Rows from block 4, named by matrix and row number. Each number is 128 + 32 x the weight over its row's rms, rounded and kept within 0 to 255. All counts start at 0. Numbers have three digits each. After the name is the row's rms in percent of the matrix's.
# short1: shortcut pointwise conv (model.blocks.4.short.1.weight, 384x224x1x1), inputs 75-149
short1.68 095:104124171145156072117083134147085136156143114152126104120147142156180114149120064137170111105168145142119126125103146119088072088123124163125213112126152086192114117100121127124119150135150144105140077137120031074109087106127
short1.69 090:173064173133125163145113116133175137126108153168095127130083104110127103125110102162119183114162137080136135114166200119124128056120150108166067081091048129150122117155114162206128169142125135102111097140089132181151132074154
short1.70 098:087114107116078221089097100115165149098111096083147126154091106097175169100090147151047088175156135129171102138122088183153138110113133111216105156117117147160136198108121180173152100137177102161094157097120150159134113136158
short1.71 096:145068155153117224102159093174114109163110135132181112132117109108105059170152093218106120138117092139122096137100129100122113128106136162116160091148116179110106097058125113147090074157123203156140158090154113096079117148161
short1.72 101:163085129140117125138141104144105208098090130106101146118123091089152150155154153115184156058136162091151103128071056046124150150132119079126101145171121112167135103177148126156133157151126135122159104099106085106138100130124
short1.73 105:135124147167157156110156159116131166098156156150132160132081102137128086137113089086137103078142122195115144108132183165057112137118153095099118068136120141087102116107138096147118099191119110117164120169133131077113128097125
short1.74 093:157150100120116074123076149119214154097148127116113081105104119119104106115122176097136120139088070149194168124078171087058076152083080139126147122179054108088112121122045135186152194106086129142105159159144148221120085174156
short1.75 100:112130147123130098162163088124168114109133144145112185124119111148114153174116147112099073153147161091095120097117112157148114112167165090114112119112121145098081150133122135102124151060132141202168157112122101123123170191080
short1.76 102:144169128101132167043094161131110149106054127129108089156146114073139159120152106179164181119087048127146130092132158119087101148084121087185156147112146163123141102140118090156197097133120209172098143114174204106080074057128
short1.77 091:140131165146077117145079102133175134052097096129126109122064114133130117133100117095092142202133143092172110114090169110146105123141086158144114163115122105081188102121113154119115081163119180094156123106112119091147105139119
short1.78 100:101147113108101077168141164161091128088127087119174142101194099106133140145127096167151117160166130134137146125140126085124121152064134148198119138166168132099079113124160104067108103127077127125137156078116147154125217140094
short1.79 104:146091093138138153156119131108143163110173153109119092092113052190170135142165067121114168122135162135157088127129125134098085114100134156155109091101100161129202131063113124123170112158110150130111112205170098107140157105097
short1.80 096:148152131129109154122128155138130156070160109117183136109153127149159140160074133232130098141101101165134101156114184125058111125150097098120126150123105186104136141120092149123073143088155129150172119126105132136104092098127
short1.81 090:071121141098126116144166126124098139073120145045120154138140151184185082074147090119140175098123084123130141118130174144151146115140162097179140110120137119146131113165221124109125127094175133200080132115157053210167137156133
short1.82 109:136128122163133111112156105135076134162126112148095109126168162134148154075136063185101133145123144122123103102134117088156041178132121159096128065121149175129114145196145101135136106126114155191116118117137165093149125103124
short1.83 103:112111134107123081152075117153077133090130080164132184118143169142127140150145152106180144182124166168130130094093110131103104164117160115126193161169134161151140105125104128132096101133060137094122144132148098198121129107150
short1.84 099:066099108130129112101150135116122103164136138119084159147123123157130118106155104095161162071063158099096119081176120110108126140201123101102094155125080159090129104144139175089131149138147149076103108182081135117131123114175
short1.85 099:056135129157097192167093112093208105133152171176084135166155113085138099084124104108134123126161084109081113143141188110145170116129113121135099133113159136219118188180101109150110117110159145155113120093166180125053144140117
short1.86 103:163132166143159156131105126098095139085141134188085102142255119131139124149092143193082182127113110132108119104135186159106095108097112165063177158110169117113053084170143103112152136135104212158094168136164154084122144176096
short1.87 093:120138147103070124103129162085131101136113136153139146068127118066189127121128148134091111170181171130145169130169109132073163151147152137164134150091136120053146120117142119184126092170117135134146136124144099148113086161136
short1.88 095:188159134136144090110125164103120134132091131121094157124106123121177134129107100101108127181162186103125086094125088176144130139122104109148092128146027118106163099088085163117063188157089122119083144119153094155128080097131
short1.89 101:112129084178178213165127191089126152131088089118146115091087090125138170180117151140102131136126121084130123092100089167112082155092149182138134159114149135156136147066138087139098192111150178091070135098102109113079187124173
short1.90 104:125123125147113095155123206098138164112155170152121067124059098121137137098080127112148144115161139089192123105146130086117087116148166167092124149125146134090184121121106109148194113098113189147162159160115147103156105150144
short1.91 102:162117178094195151104127066117145156102130115092114100120150176114108119075118206089170140095122164109116122152122116134128112068145145149123060172074140133113110130089086080147126156123138172187171146124111203074093150178128
short1.92 095:080128115138070102091162109140099119125149164121098135115131111171138108109099133215070108139111124101112070208125129147070158118151114104155181150135184172105145117115151145123119136156131119177128142133193141107113097091098
short1.93 100:144069169172123119092164177136139160194076178111122150142165126143095178104115069109196131086145185149117141128127123156084126114099123091147121043164112129121126114131107166139095092094091092220137083141132144100106177124127
short1.94 091:114108125127142087158144120141146163104111167155122103117130110121089132090134186180149104124156148159196103200134164098119111061104108100090138171146105192155116155172132230123106144091156113073087166111115139133145080151129
short1.95 109:150163119117128152173114107092128082090109128092126094130158151153112154141160138128072104164130137175205146164191120118087131111118112122093169165183115088143111104150134126163109109128092156065111063087160127112133141104145
short1.96 101:144149141119129108144132089100139173125141128129094152064166170082112159162104106120110120086124092133114110161124077112107129073142115120146087119115105098156131151144133119187147097160112130126177086138091095071108115137132
short1.97 100:116110088155065140153124093156130130106149118154099161140121111131118087121125135134152009100118114121083125164174133126164161118174127052138095176134168128125120086163111100124128132137099157066125210080178086151114161131070
short1.98 097:070117094110126155121153084118213099128119096131124159205122174150113125087123129136116180152097098136116197175095083094150107090130091111166106143081209097082126160183066115127109115098159098115104126179125130110140185058132
short1.99 096:183191147141077109108174089071221126099172096169124151076131121134083192125131119091130158122164115130117079111128127133144104118088120108180129174135083122126107131170107178163128104158151127086143144083125119159096182120082
short1.100 092:125114133121136077106123092152096105156111181114114122145113168077071122138144103116116177078161091111169198104132104136100095140081099122134136130144146135158110144111189130098152146147121100144147083148099208088106161141138
short1.101 103:151123089084183129099125138165150114063138125175089155206169112115123129137141141147143103107129103107220136094115161135068096189096198135127079120109146150110155164126091122163106166150084178078092128151161093092099120143143
short1.102 102:175171124200115170103066150133093145118183121153103150103129115109108140128140173044108147158099184118113172108095114148135086132114131103101097126160104095108185175117139151095178157171155119123115185098105054102102112109102
short1.103 106:129117137138173106128079082148125094135172067118118105077130139115121129115121212120132105168099124112107116137163106099186095166129150128109088104115054175146159105160101170130112133143098078069187112121084142185158146072090
short1.104 101:086108091129094131147106136145123125105156167154132101127102108125154130133133143115079157102121121143099107068133129162141159089167154156050098129146138115119140075188149134116184100155213168100131095100199153088087168132107
short1.105 115:059162120127132110161090117158125099109055147105168118147097102045120106141130114150102081068131126072143136129132182099180153110166184122152152143113115087133108156121143130171114182121051097132097072114104102121163126116138
short1.106 098:121177082166147143135127128135150093116094127136083135115094127063133112147124110119112090157144143136141120128112181179146204133106127103178100166109124109077188085180166145106102139158070092186150141136159094097155161141140
short1.107 111:118131134112124115172092159124153140079176121124153128106110187094155151138100120143155135160087162130192139095160136099128087097118121066090158150162152103085180136150121082117065155070140165075161134050111106055090118133144
short1.108 095:094095145123131108166104092136081169141114167146092155162160078107110111129183115138158179146150172107126157072107120059101131197132059103141118123086139151073100103065169106066134179106080154115115141162161152155167074133118
short1.109 107:110149134099174153110139161122115097078117117134120129120072098152218183185141148106086095060131118128115134118121130170142110104124107112133134107171133095122131123134059209138116107085125122076083146077169165175071169179079
short1.110 095:061124161113145077140087084083116127167126156174145099118208144128114084155124158139174154126113157147144156176093127148109086135100146061151174059094152135158179115110090142136126146144102167073122161090166084134128158119120
short1.111 103:157052131120050196138130105151117069196115097139140099090108157079107159142122110139155157105142143145149123134186166165155159074181106139137133123090111148139115097113125135108161126099137139149086197101110102121140175124131
short1.112 101:137099146187113108094113111135163175097127212134156086096167156141101169124157125180163207125112169147105146142162136103077088107181132160132137081113184131134163117077125162089145150078137141118097152089129105168125119092143
short1.113 111:127104127113133151107089154138094155109157172122160149130155115159158177128076127139067110194082184074125124108138166109095126116122101165182022128138067140124119143027111074186137135119143136137134092131149124139173170138081
short1.114 095:112133168154152106066127101160145218147100133100112157102139089104117170181119151081085163132123118140059122097133111151090146170118098148149150127135080160157131190158123123124131116117136109146090148111150090042084146162161
short1.115 103:119131136175123143144165135126151144151082108120101145089139121095113125155076139140095091150161132141132117146117141153134155119074159086139092110085180124144124074113088129167108168153229140150107085072107155111084140122125
short1.116 101:144099102135153082152136064112129182101174140084188087113176155147118145134082114122119127113116115167129138097111011163123102140033113148105134109160166126128071126100120099098123164095105127164193204142169137093103106147159
short1.117 099:170151153168093115136153106064141139147113137095110137136092146114124114133137163154107063150107152138241107143121130112105094147089159155127136147097108123148144138082129108148145114187170109124125095119107137198134152127154
short1.118 104:145134130083123131073102130120077118101102126152086156094121131122117129100140162142119129171103171132112153112093193143073146075091134097159090115123135175122093124091150091132140124154204105194082096108124155107043120115137
short1.119 098:115163096210097077102101131135163092113079134142113161104124159094083152096090092113130125145121114108099130168114129140151138119145142113148146150138122107133188180029105192189156096128141106175163140118183179141152102130116
short1.120 107:134078156113093141147135161119144166119118170142114109152096121112128117140146107118077153121106212139057106137150060093104117107155146130138180136101132133108134176181162136128105142125100122112111144132155066116106198121080
short1.121 097:152118116140127137110102092134135118132125174158105201090106091147167098076127139093082139197168104120142134086099134165120159089158143111119134102138107119112112115113103118139151138092131119215131103200144125098125124127134
short1.122 096:094152159149095143103117147125176089064087150116131106120109167148076110086100084186095147134088109104108210091158115106084032142111118166117099096139103159159144168180127102159126127138144121148092186114105063096139112149157
short1.123 102:097147164103124132094101116096098101145142121127119106135156098155127112090092128183097131121130075173130119099147149096118102148181037163151122142094098121070131102162159136149139140128138142127153122114223167084150065116149
short1.124 102:066150162132119167073070164151148151107164122128095108126136146120066067161113103104101134152128126057156135156154137123137091113124115153060132159127083110118158127092115125121163157148078134135151139187135067154104166152116
short1.125 102:100196136142142114179184117081101137110086101133222167121084181159145150126113083150080121131171082165070096076122089100104106146163161158105131118139126147127078092126115119169166107130115082167144203126138080175155172103128
short1.126 100:148115112155066099111109167065117127105110151104156094127082148152095107092073152169151143068094129162130097086052123073139122123137136137131170099127165079108099110116128117125174138122149175123146068176095115085152141161139
short1.127 099:151217155139113099140088088167140079100152112109098132134137164060118176079158156119081107132119062102186164121150153225118089123106138160156128094127131150142049158128140173093154091132083134098169117121157096107151141107095
short1.128 103:098108093095169206130097135074188105174109112111128141132192131119172175195104166131133092092151142130142068150136087143112069109098136128124152129111144162053156108171114165165061145154163172159174117103165085091096119126139
short1.129 095:171114152113107153085092163078114170085136153145133144135179072129114072128115127122080143100147087074107112121141090118141104118097084129151144116095172112076139054098106120155215193148154109123090194166133077090117091123109
short1.130 084:121152084096114111166098101116132163148139158122101093175120164145065093135101110154198123086183105170157137081109126098146135177181129157160199123160115109156127069095105110115151102111111131096141113119102125076146139116109
short1.131 098:113069108105082094128187152147137194110156150119139176108173124137169169112131114126150141108112161129219125070140146139157204108166042088136139132169139150174104169135117162159087130127147129091084111124105121092140128105130
short1.132 098:135147130075130120146138061124075105161155070124141223147157104114124120177177143143117129119165170170099109119153126093083096107120160178144128135124070075098127122157108127142137075120135122076116114127171166092133107173127
short1.133 091:097161161159089139042112138153106107150123142111139103143084131110140134148177119124116164142104117114090142128120111222113174085103093147098114107123116152171087134148107130150154086137192124163105091149192184124195117103163
short1.134 105:120068146135098090177188176155132093155055107134151146190123109150184172073113119099133089067118123086102127127094172147100146143074173133162112125168193138138155108163169122080120122156138129082103177109171038134124103152078
short1.135 091:175157127116084211149168102169128153099108101105174146082085099159115101108135073028080152123138123141109142131154076099086060142128144160098095102156172068140151120110164194154218125173129133146104185134098097122123137104141
short1.136 101:114156150107073080113123093062147080116114157206101152100069165134119159117093183167189135163168094132125136113149166090140169124099150136167184083140175148198114139196136129128141083147130176110071133122130193103110155163123
short1.137 099:118164103130122098115152118104152147097128139135106084141191111055140151124144128119140191185121142155109091105118090165145117115140139154076136085127145127125125063106124152130128095121168097131169074125097107148133135159160
short1.138 102:098130125126166119130075113121119112107080116049123112122063103086159153151165125184145090243166097144110160169096148159187107146121168170139106070154126141072157120136067158084053160144187173106114070135124123150188147120124
short1.139 099:113159166129161161171138129123133052121120134183199118090196136109133114148102063077203040142146158161127201112130121147121137138075160137173151097155129132132096113137129134124155096122126103197170135141155129129104119095116
short1.140 096:093120097141086111161071164137128052086134148183163118164117072165120184184155083107138117041145117146134160147139129161134117132133188081097147124094136110204150119180146156096153140125087114139128136097116132180133196116109
short1.141 094:163098108177127102099180112105089135142146101108173154119073117110137136085098132106121153123149119164128072145102099110112181182115114147065126123094112151078104112141100162192129094185117152142110132043114108109080067114157
short1.142 097:174080108118088114090092066128099113096131174067119199118091168225139091106144111143109110067116179087161137137109098105078115142131165158110125094144143096131156186125150229177114153164103188135104146121143102121158095127179
short1.143 099:109185137101093220117100113196122118141121145084109149174116174162130150087123143129094097108158111094158101119122125131115079109154124104087112123125127094114120112121123147119212113103158164099101189114123105173246146121112
short1.144 088:133074131132189081130132118139071162149144133126120148143162096144175212162159169181105108084109100202188119159097161155111112143124165143167125186134153072153138121034102149166123136120126202141075109152151111030129121086121
short1.145 105:149097110150146085174123121050127140112117131129160110121097139154144100145122151174114066136124108193121160104131058151111106131166120111160106136176096151096122053089158129136123168084133087128091073112093135126118085071116
short1.146 096:133137117118115090127124082150170082136109230073194116130110128146179106150155109178070142104137101107141108148123165150155148153121106132117125151077035141106171093098082125120139102166150137162152122129151111153096125079129
short1.147 094:142118165150149167121094197198161096165189085112115114114133149129181108171113128144135109145158164087154133117108166145059070116149131160111170086120058177075155106100114147119103141167120139124141115155139126162129088162100
short1.148 097:209085117146129069179103093169099151158126115109153107146116139108185069154159219134101145088105147122195102110158121130156088100153110115106145193166128127136168138082136128123148103116132103125129141110169134082185127128149
short1.149 097:112124097076113124083119119087083101069139140194139131092150139120084132108215148125145143163099123072114134105160126165108108114109078146107099094202123131099157086121107074122141099150122090099136078087125195128155199057146