config.yaml
activation: "gelu"
orthogonalizer: "newton_schulz_5"
batch_size: 256
Rows from block 5, named by matrix and row number. Rows with one number belong to one channel. Each number is 128 + 24 x the weight over its row's rms, rounded and kept within 0 to 255. All counts start at 0. Numbers have three digits each. After the name is the row's rms in percent of the matrix's.
# convs1: 3x3 conv (model.blocks.5.convs.1.weight, 96x96x3x3), inputs 40-47, a 3x3 kernel for each
# convs2: expand pointwise conv (model.blocks.5.convs.2.weight, 384x96x1x1, transposed), outputs 320-383
convs1.26 098:123148133126133126076103082120156158155140149138109094125121131125152157156118144095117111086121056053072127129151139131141135103142112146109122130130153117160151136136104182162154123115142107108111111107116142105109
convs2.26 102:150145121152177113101153128150109080133097130093138154105139118146174109133127160123100092121159142142135092117112140151110138109150151121179115133139145124111109095140130152105122141169107143
convs1.27 099:167182196159166195119148167090122134127144180136145184127141087170167115142148142151143162146096117160125147144113134156103147153129146095087078103133103098114106177149142156130150167149152157191185118195169129151128
convs2.27 099:105188136123067156120120153126112119102124136110121164135126162143127122119165132129075129115130096120135072140104112134095095131161187139102135140151128109116109151109177112130119127151122140
convs1.28 100:115149158089108098088118078105123131142158163123096103127138120132131133131138156116083148127115151154178174075113080099102149151160194123110128134144141118125110129143137127118122109086122134159115115123101121110111
convs2.28 098:092109151121156139114130154132153135120118127139134191110116096154125096182151133124127138092140130164111135094115116150114133123085138126099126137103136111087142141119169111122095149119114106
convs1.29 096:171146167145143171134133137132129103137118106177147139069120145105107113127139142138143108126130104128143094145113140142162133157144134142112127150118106161136134148140117119121120119146155146110139143090130145105134
convs2.29 096:092126128094121124137094100128147117104101117110184121165134125127109128141111100123131140092120093149102143114116103110107087138124094119115146112088111096128094150179143129135101178187117117
convs1.30 098:139119129129108132140110123126100084105115142105111094115087094124136168111087137110159136117146104096101086149134130133130118144087128149173211117098121110100093116108086172147126083120105107066079141124134105115139
convs2.30 101:096090103180114120155118121146104140129105216116116168135165138185130176109103157149151125156145128121131119097126162125105137154104112119136155094121180167139126109138137107123136114113181128
convs1.31 101:099087076171144173100126132116132154115115104153142134115110122118106162112104147072116107131131108144142122108110102125083124144101116075112079126152132098097087096134105136160138115141102090124125146150165112104097
convs2.31 097:074068177131122083148098139141105189084106168152090124118112131126135136117090171109121161139099089124110128143108114156098122089120136146087138075122120117120134144129153113121121141113117115
convs1.32 103:122131094089114139096141163099106129114156149102114142128131115128153095116122122093122135130124139142112134130168119107130144151103104180144170153141131158128119091107141109153151134136156155171166112104164138123155
convs2.32 099:123144122103082108078123128108119148148158094180126126120158120117078125098119126097135117112108110173110157097140118144130116134100106108099063102132103112111089143146092123106104136122119109
convs1.33 098:138142151108126150112109144120137129174114124186138128122120124122092118116117117117096083129115140145141159111144104131166138112120120127108099120106086152127120139136138149143126182123161118159127143161138136146129
convs2.33 098:113152100159153146145108131163098135153143152161114149121137166123152154127118093079119109121162125106079131103097146096116148102146095153166133133114075145131136145191127150140137139111146141
convs1.34 096:127151147110131134135136147105107088121138089140124087132124158126120173121154136168184187182137150148152125128125149127095119128131108111103126091089118147131134139151146129132151120131105130071113103125126121121109
convs2.34 104:126130086117095137089155108149118135169131150108138118094144123120165134115124077136159115083085139150133166161099135120148144162099108141155117113130140115054110126184155091072121145109136126
convs1.35 095:133119156120115124151111119170142116136135142159147102092137155119158142105167146156086135117095119142147149116116105133123115125110113118104139112089082123113135110106131131160130139136135075088107098077095099086093
convs2.35 107:112151112119165118171162151157110161099095121173113091117177129148128148105097113129097156164140151155119098117114098070098105152129112099139179171145108128122129110109126133113164121106122143
convs1.36 103:093129124137143138107122123112127138079116131112151126114169138140082163119163127142165142157097107156137117144162161150089144134132149070091110090128061101154130129157171166186146114171158113117140115141146113149168
convs2.36 098:143152102152135149121155106131120153118096133134140124119148171096123112120101146110135104092154103113114113119145125100130105144103123118112104110121110153114141096100170115119103116100101116
convs1.37 102:106088073139138105130101101126119114112104125138112113118129172106114190079091132128119118129107129113116110115135137151121111105077079120122136135134139096082084130109139170140186140143151098087085129113114113106097
convs2.37 102:137098127120123140128107129141120176111117125088141088154099135107114130127143109109091087152159110120161102123202128136130160133115124131092113110147162110137133141141140095132085190087119106
convs1.38 096:114097107100122124096113109125097105123092082125127133096120124112138123119109158153111112122081157100103131140126133128107133109094130154161153185124119154115141139156171138106136165151134155130126111103113076082067
convs2.38 102:135138148101130134081135114045145165149133131108129121172122136154139115113104154099116116135140158128121146104173136114140132140082143120124150157141164139102080100128149129125158109074108115
convs1.39 104:103117106106105112120130134152094155148104137078105120112103096136145101102127112140139149150124163117119141103105116070116132119108121136123115136149142152151127122122156136127157129108119124124119138137141123131128
convs2.39 105:093079110134117135104119157061163150111123137092165131123094086131093107116130113152126089128127129095100076096100153147169133179102125124103148143071128131137112079153108105129129163135103201
convs1.40 102:120155153123127109107100104081084095129106092154148109128142160113170175128130170167097092157157129134138116140153133138167119116116104172130138163152136142112146182166199179171210151136144135144122142140156166114100
convs2.40 101:129096095130124146119100147133117131120117092140139086154153088127103121144182136107105111159126166160097142128149126153137149098124152102124167110136113134126109109123118149110128133122130131
convs1.41 100:158132145147153145155124113142121092127095096145124108117114145086099141118132131117113110132130131109153124146116129106110135122141177118133106124099122188162186102097090115105108161176173154149160166135161142147123
convs2.41 099:166126155111089133111101136104147156131117126141122110118097084106139122159161107095122157143133136139131138149124128150101138110116086130093132115139148101110117120113142116123125139139117149
convs1.42 103:125136133154131132128132088103129127106128118129118152100136151105114153123150161123091132149126080135115111106083133121069066113111134121127156091105151108105116144175192115137181112127150162154163133118112132130117
convs2.42 094:156105130144189100084086113167136113069112115117108107114111107104121146115124124107166156128116149100098126087137118141095103131131145097157153126103099146151131174104094147100183098115111104
convs1.43 102:120153153098106117124114153151121117144124113102145145113108086122086107111133169142082135129103132148147166104128158120086127092118137156143133153124127153143138120109115127139093183197165158133161113093118171150177
convs2.43 095:175154100098103111136140105124143118161078110089078095099152150158121139124093109148165103100167148120085114083187141097144166142137115123119122121129085138147112104112180150131095127099088151
convs1.44 102:127100134081100107128137125150133143152135113142114096125119109145136086118111128131135120099121104122126093149160181140132153110127119110111094145127140096102096116084103178159146114098109140161133130121107168153172
convs2.44 098:097091106114093150149086132128115106140152122110143145112131159146116138143103145123087126111094144188186102131097066124125094105087102128094079170111170121147092092100116128137156111113114140
convs1.45 097:148140141190178204133135165104094064104136090145145131141101121138115128132128161090088112108077100117122120092069077141106110137108114071087114088114112089120108160152170119122148107112135123121111114112091126116119
convs2.45 099:135101115137060173140095167179099140090121093108187144124195113123140131123076143140096154116122102120119147156119100130144136123133078129113166114128129099104099132095112139115130087080084105
convs1.46 097:107133135136149151147173154121091122125128158140145166154136121134106129130089134126107111081059083120105121124129100110091089136118121168157147197161130149129131131130136201154133169150142087093118122107146113119132
convs2.46 105:156094151160122138168142147160095113081131131153158107113091143095132156092161097109140117124107113146124135137149150152129100126102110153099103096154110066117113119088150108104103146093097153
convs1.47 102:137132141140104119138139132162125131152164114130125117123119108116139136127116137152112121136103100112101125128110152118145159113138183132149116152137105119117132162152109179127058161132105123127136130099118118133128
convs2.47 102:158096091164120132117133100141094138123177120102126077151137086099109109149132092139148140103136102127127141121129129132122114092108122154095125073085097100096102099121112106134109131146098070
convs1.48 101:162108147137105136122140171098097128137117115117089126140169105138137108145119123102103130097099161147154172088111091118117114116138125125152169142145139142174144071083131092116143104132159188145124169122108154141113
convs2.48 100:084144149088132149149133135120092127128147084147146149128084116123138152084167105127115140159168139095121081155086060143105132147061117123159132122147124162135132112140171120136136060078047100
convs1.49 099:144141151101158123103119095090089113129114127139153143137113135128151149154154159093105135116126107112085112084158128093061094081087088136154141117115119170143141153119128161145117115124094118126096131144078113157095
convs2.49 099:156087154136101090165085114130182146167117101152131128110168155149130100156129146174093120105097144142094133143126133137127147126173145133150120159131122134113125102136137126148195138137106127
convs1.50 103:117127184133133176121167148118141161100157169120115147142168123125157084157139084096144107133143141152145118109149126083143119124137109110126126124147109145146126104120082110128105114122119155166139111108127152135121
convs2.50 098:130127120151118123093089092133110095160151087093119093196120103113139065142139069155132120149124115128096152105120092167145103091134131157118209119099082110132121170100108089098101147114111116
convs1.51 101:110107096082106102100111101163123124164116136128126102113119140120127121182170151155141186141132167100116169110087093139126155145128119134119103110110111132167123142128110149155140158170160128132100114142133083109111
convs2.51 100:183141133095123095137097160100073115145140150155142140141162149115132087098124093146097172146099146102127149106133151100107154123110120135154150134108097111108129091163143086173107142105129101
convs1.52 100:129109127127113145144147156130129106150144126146148105113131139112131133113107113131094126170141162131109125162154177169147198100092132125103101088089094106131114155141139140158149153150124099088120151125165138139119
convs2.52 104:125177160102162158119139107144155147114122118144190146124147100095117165107134142138140099100145126154120100089106080142100120150131122147085144116111125134081096126104159107148135082155133147
convs1.53 099:166142138187171143160183134151143082152177144091136145121122159116159183124130133149125125133168140135127135115149148114147141110125095123097151143093116125141130153102125145116133130142143124116127114122141148114150
convs2.53 098:127140090099133135128143108121150121152129135140122140113117127113112144154144085163112102165122144123119133166132167126138111101162112110108124171105106145110121129133113107151152159100122146
convs1.54 100:128100105125122131131147153135126131125132149113120151132137110154166127130098073102108126148122120133125151113090096141105124140082125181158159136141150136107089138142134135122131133126086117144144094117101096135110
convs2.54 097:139111105128116121136116125162148168163118167153127086119132140133133194111163125106092097159123139116099111121116127129117173120138101123118165143154101113130115098140116175134118107119096085
convs1.55 103:107141157111114168122148143123142149126138192138129148154104139108168124109098168135097130111131145075087126146104112142128122109095148188163157148129152142135165136116108147118093139137113123111141107102119109106108
convs2.55 098:124096151161144109129122137117124128112137122101154111132097113126127108143155111114138089099136156089080080163136114150187134115095116135164139122162112118106147130088143149156118137126116170
convs1.56 102:145128128144148132147160139152118126121103123154144134114127103163124144129152191145088099141120127190165122065113119090105148127105160155166150162153177093131107134115111114104130152108163119169141111147151129171165
convs2.56 102:129118109157102085131127127092084130143121124148161123086105120103176109120131099102136120036091141108117114134111096119069108130122095124099120117127152143130158106110104077120136122138097146
convs1.57 101:098105159126116137126144129129129098138124114097120115127150124087127128101119147152136103165138092148122112183102079182129083131127133101136138103111145153130092129124106116143139152161146115103128136125122130134123
convs2.57 097:156120112136118139094144132129160134189146099097134151144122137101160102112106105101127091097160066143105160146111115103150147123115158158190128165093132148116144123117125159142090138087098131
convs1.58 097:115103115150120121161135148146112135129127139099148125072089120078098101075088096115132146157155117109131131129130122148145112118126112122117121121099109137100098125117127143139138194185131119122140150157123136151146
convs2.58 106:080120170170096143101136141090148127101151121149118108140143167152166117153128116116112126137080118098122077109149078128111118147152152120108096109105150106088102096153130122095089137101135098
convs1.59 099:133109085113120121153159170118146131155146145133122104119134109130141118103110114090087103176147119158161111143133116160133111123134130136142184134122173134123153115148125136137144099072097136153141139144130132127150
convs2.59 103:129095094134130156162123114139107105135117157108130145070122111096154102174136101093181167121169133122130120161113141122158140120132150093105138135122149141089118114158138141091102168129103131
convs1.60 101:106139142114111150161151160104091110105112122112133112093177168089144167101124134110114106119115119118112096156171129143130103118109088111122106129133137106103104124157136134165118097125104105135150099112146078105113
convs2.60 095:102123109147120104146130140131111117137130153110121120165124129179145166158161124101093143141125116111152154140124133125109141107101165136103148070144165096083126096084155122110178099106117102
convs1.61 101:133115110118130117150138128132094125139103113137129119115099173088072196129130161127156156138136130106099093151131174132107142148122115157115143137105167144132202135116134140128152128119143140118119138114145152121124
convs2.61 098:135114074127109112096155085117113110126139114156101113068105122123131117135112125146137118135115147060128116137156147137161125089141121116090123092128107125085120136125108126113080115166118130
convs1.62 098:121139085122134079124150092172147122146114111107081114132158166096119156115130163118109134145137132114123136118131107125126145119135128139153143157164149143155177158148151132100131152146153145123126111122132109136141
convs2.62 102:132141150146105072126150147138120104186135136159088125105127129144127104115088132114120129119110185105097106120082102152066154110143132132123111109126144135144110169129120128116132141097108108
convs1.63 101:113152115090149122075136118128107126121118136121103115125134139143097121128145134143109087135127116094109114153136086137110091141082101093110116088126158106109122122121117106123124109115111168184166144175190157159158
convs2.63 095:080124118099126132123176108141136102144146133148131106174112129105124130119068118089099117173118113154135092101112145102154093116139149136115125142108116158102175082158124123123120115110106137
convs1.64 100:105128128092134141136140134099093090126142180159134168116141093137154072104145107107094110138129127143137144205202181171142198189185226123104128136150166143120162139135108139134122149111139122132176137110157130117136
convs2.64 101:130132178134160138133120115109139124115105135110162113122150089137081117095111160113132146134124110097143121135114136135091117151132137121122120133133111103148122179108120127127164139103070151
convs1.65 103:132128096140128081146149100133124122082130117117131097134135121128090164117113127172138152141119132169123125134129129114084111149137091154142146147132136152153138127143141115113112138130119125091146100077140103127120
convs2.65 097:115106063136108165112099119138167129120147136111162134111141108118122113156208126145122125105125091163158113137113130115111106157113167167130129114106117099144131167096106081115154144123099109
convs1.66 098:135134133132112138126131153095120123120140116104149129119122136125134115107131130116140132098150155078133166127122159117136186095124150093139143075119145104142160079136144077145116108135151125147121133135148137116137
convs2.66 104:134156077123139087124113123096147123154126134114151140180122155131157146183122132097091138109133122091144158175151082135130135143122161127144111119133123129070162135104116113159140197128101087
convs1.67 100:178148145176177136148142106134127133151139187134130164132146093161123087173148166110081096085094119124113137198158105143165115113113102102129152127158144125103146110113134154121145149136139093104139098091135111112107
convs2.67 100:085174080128100146122108148103109168129142097131127112150116152119122108110108130142133146094109148135089105163166125117103093124100133164116127115175134104091119106127114111144099139149108106
convs1.68 101:145149147129119133141116145110114108170152167164133158135158163101122113101155130151164162153127120096102103116132137132138160128136139101117124110128100101116103107108134137122090133103116105124123134136104128132101
convs2.68 105:118130157118117126128133120146127096145116100150084149148153059138123104120119083143149104120121154063208131121100129134132126133105139107124130141135193129137135113150117116129091113131138136
convs1.69 102:117110128138150125124123123150132155144096120129131142155118141156114168169141142147128101152133128119101061184154169172095115098091095134142148126121097113130120133116109115114140152155137138150138128126122104114124
convs2.69 094:122156121132119131108145167136106122126142135103122113151142140138136103143118124134128152161146152095166126112120113165130107101107116178134159104103130116136157110133125126082151144140124118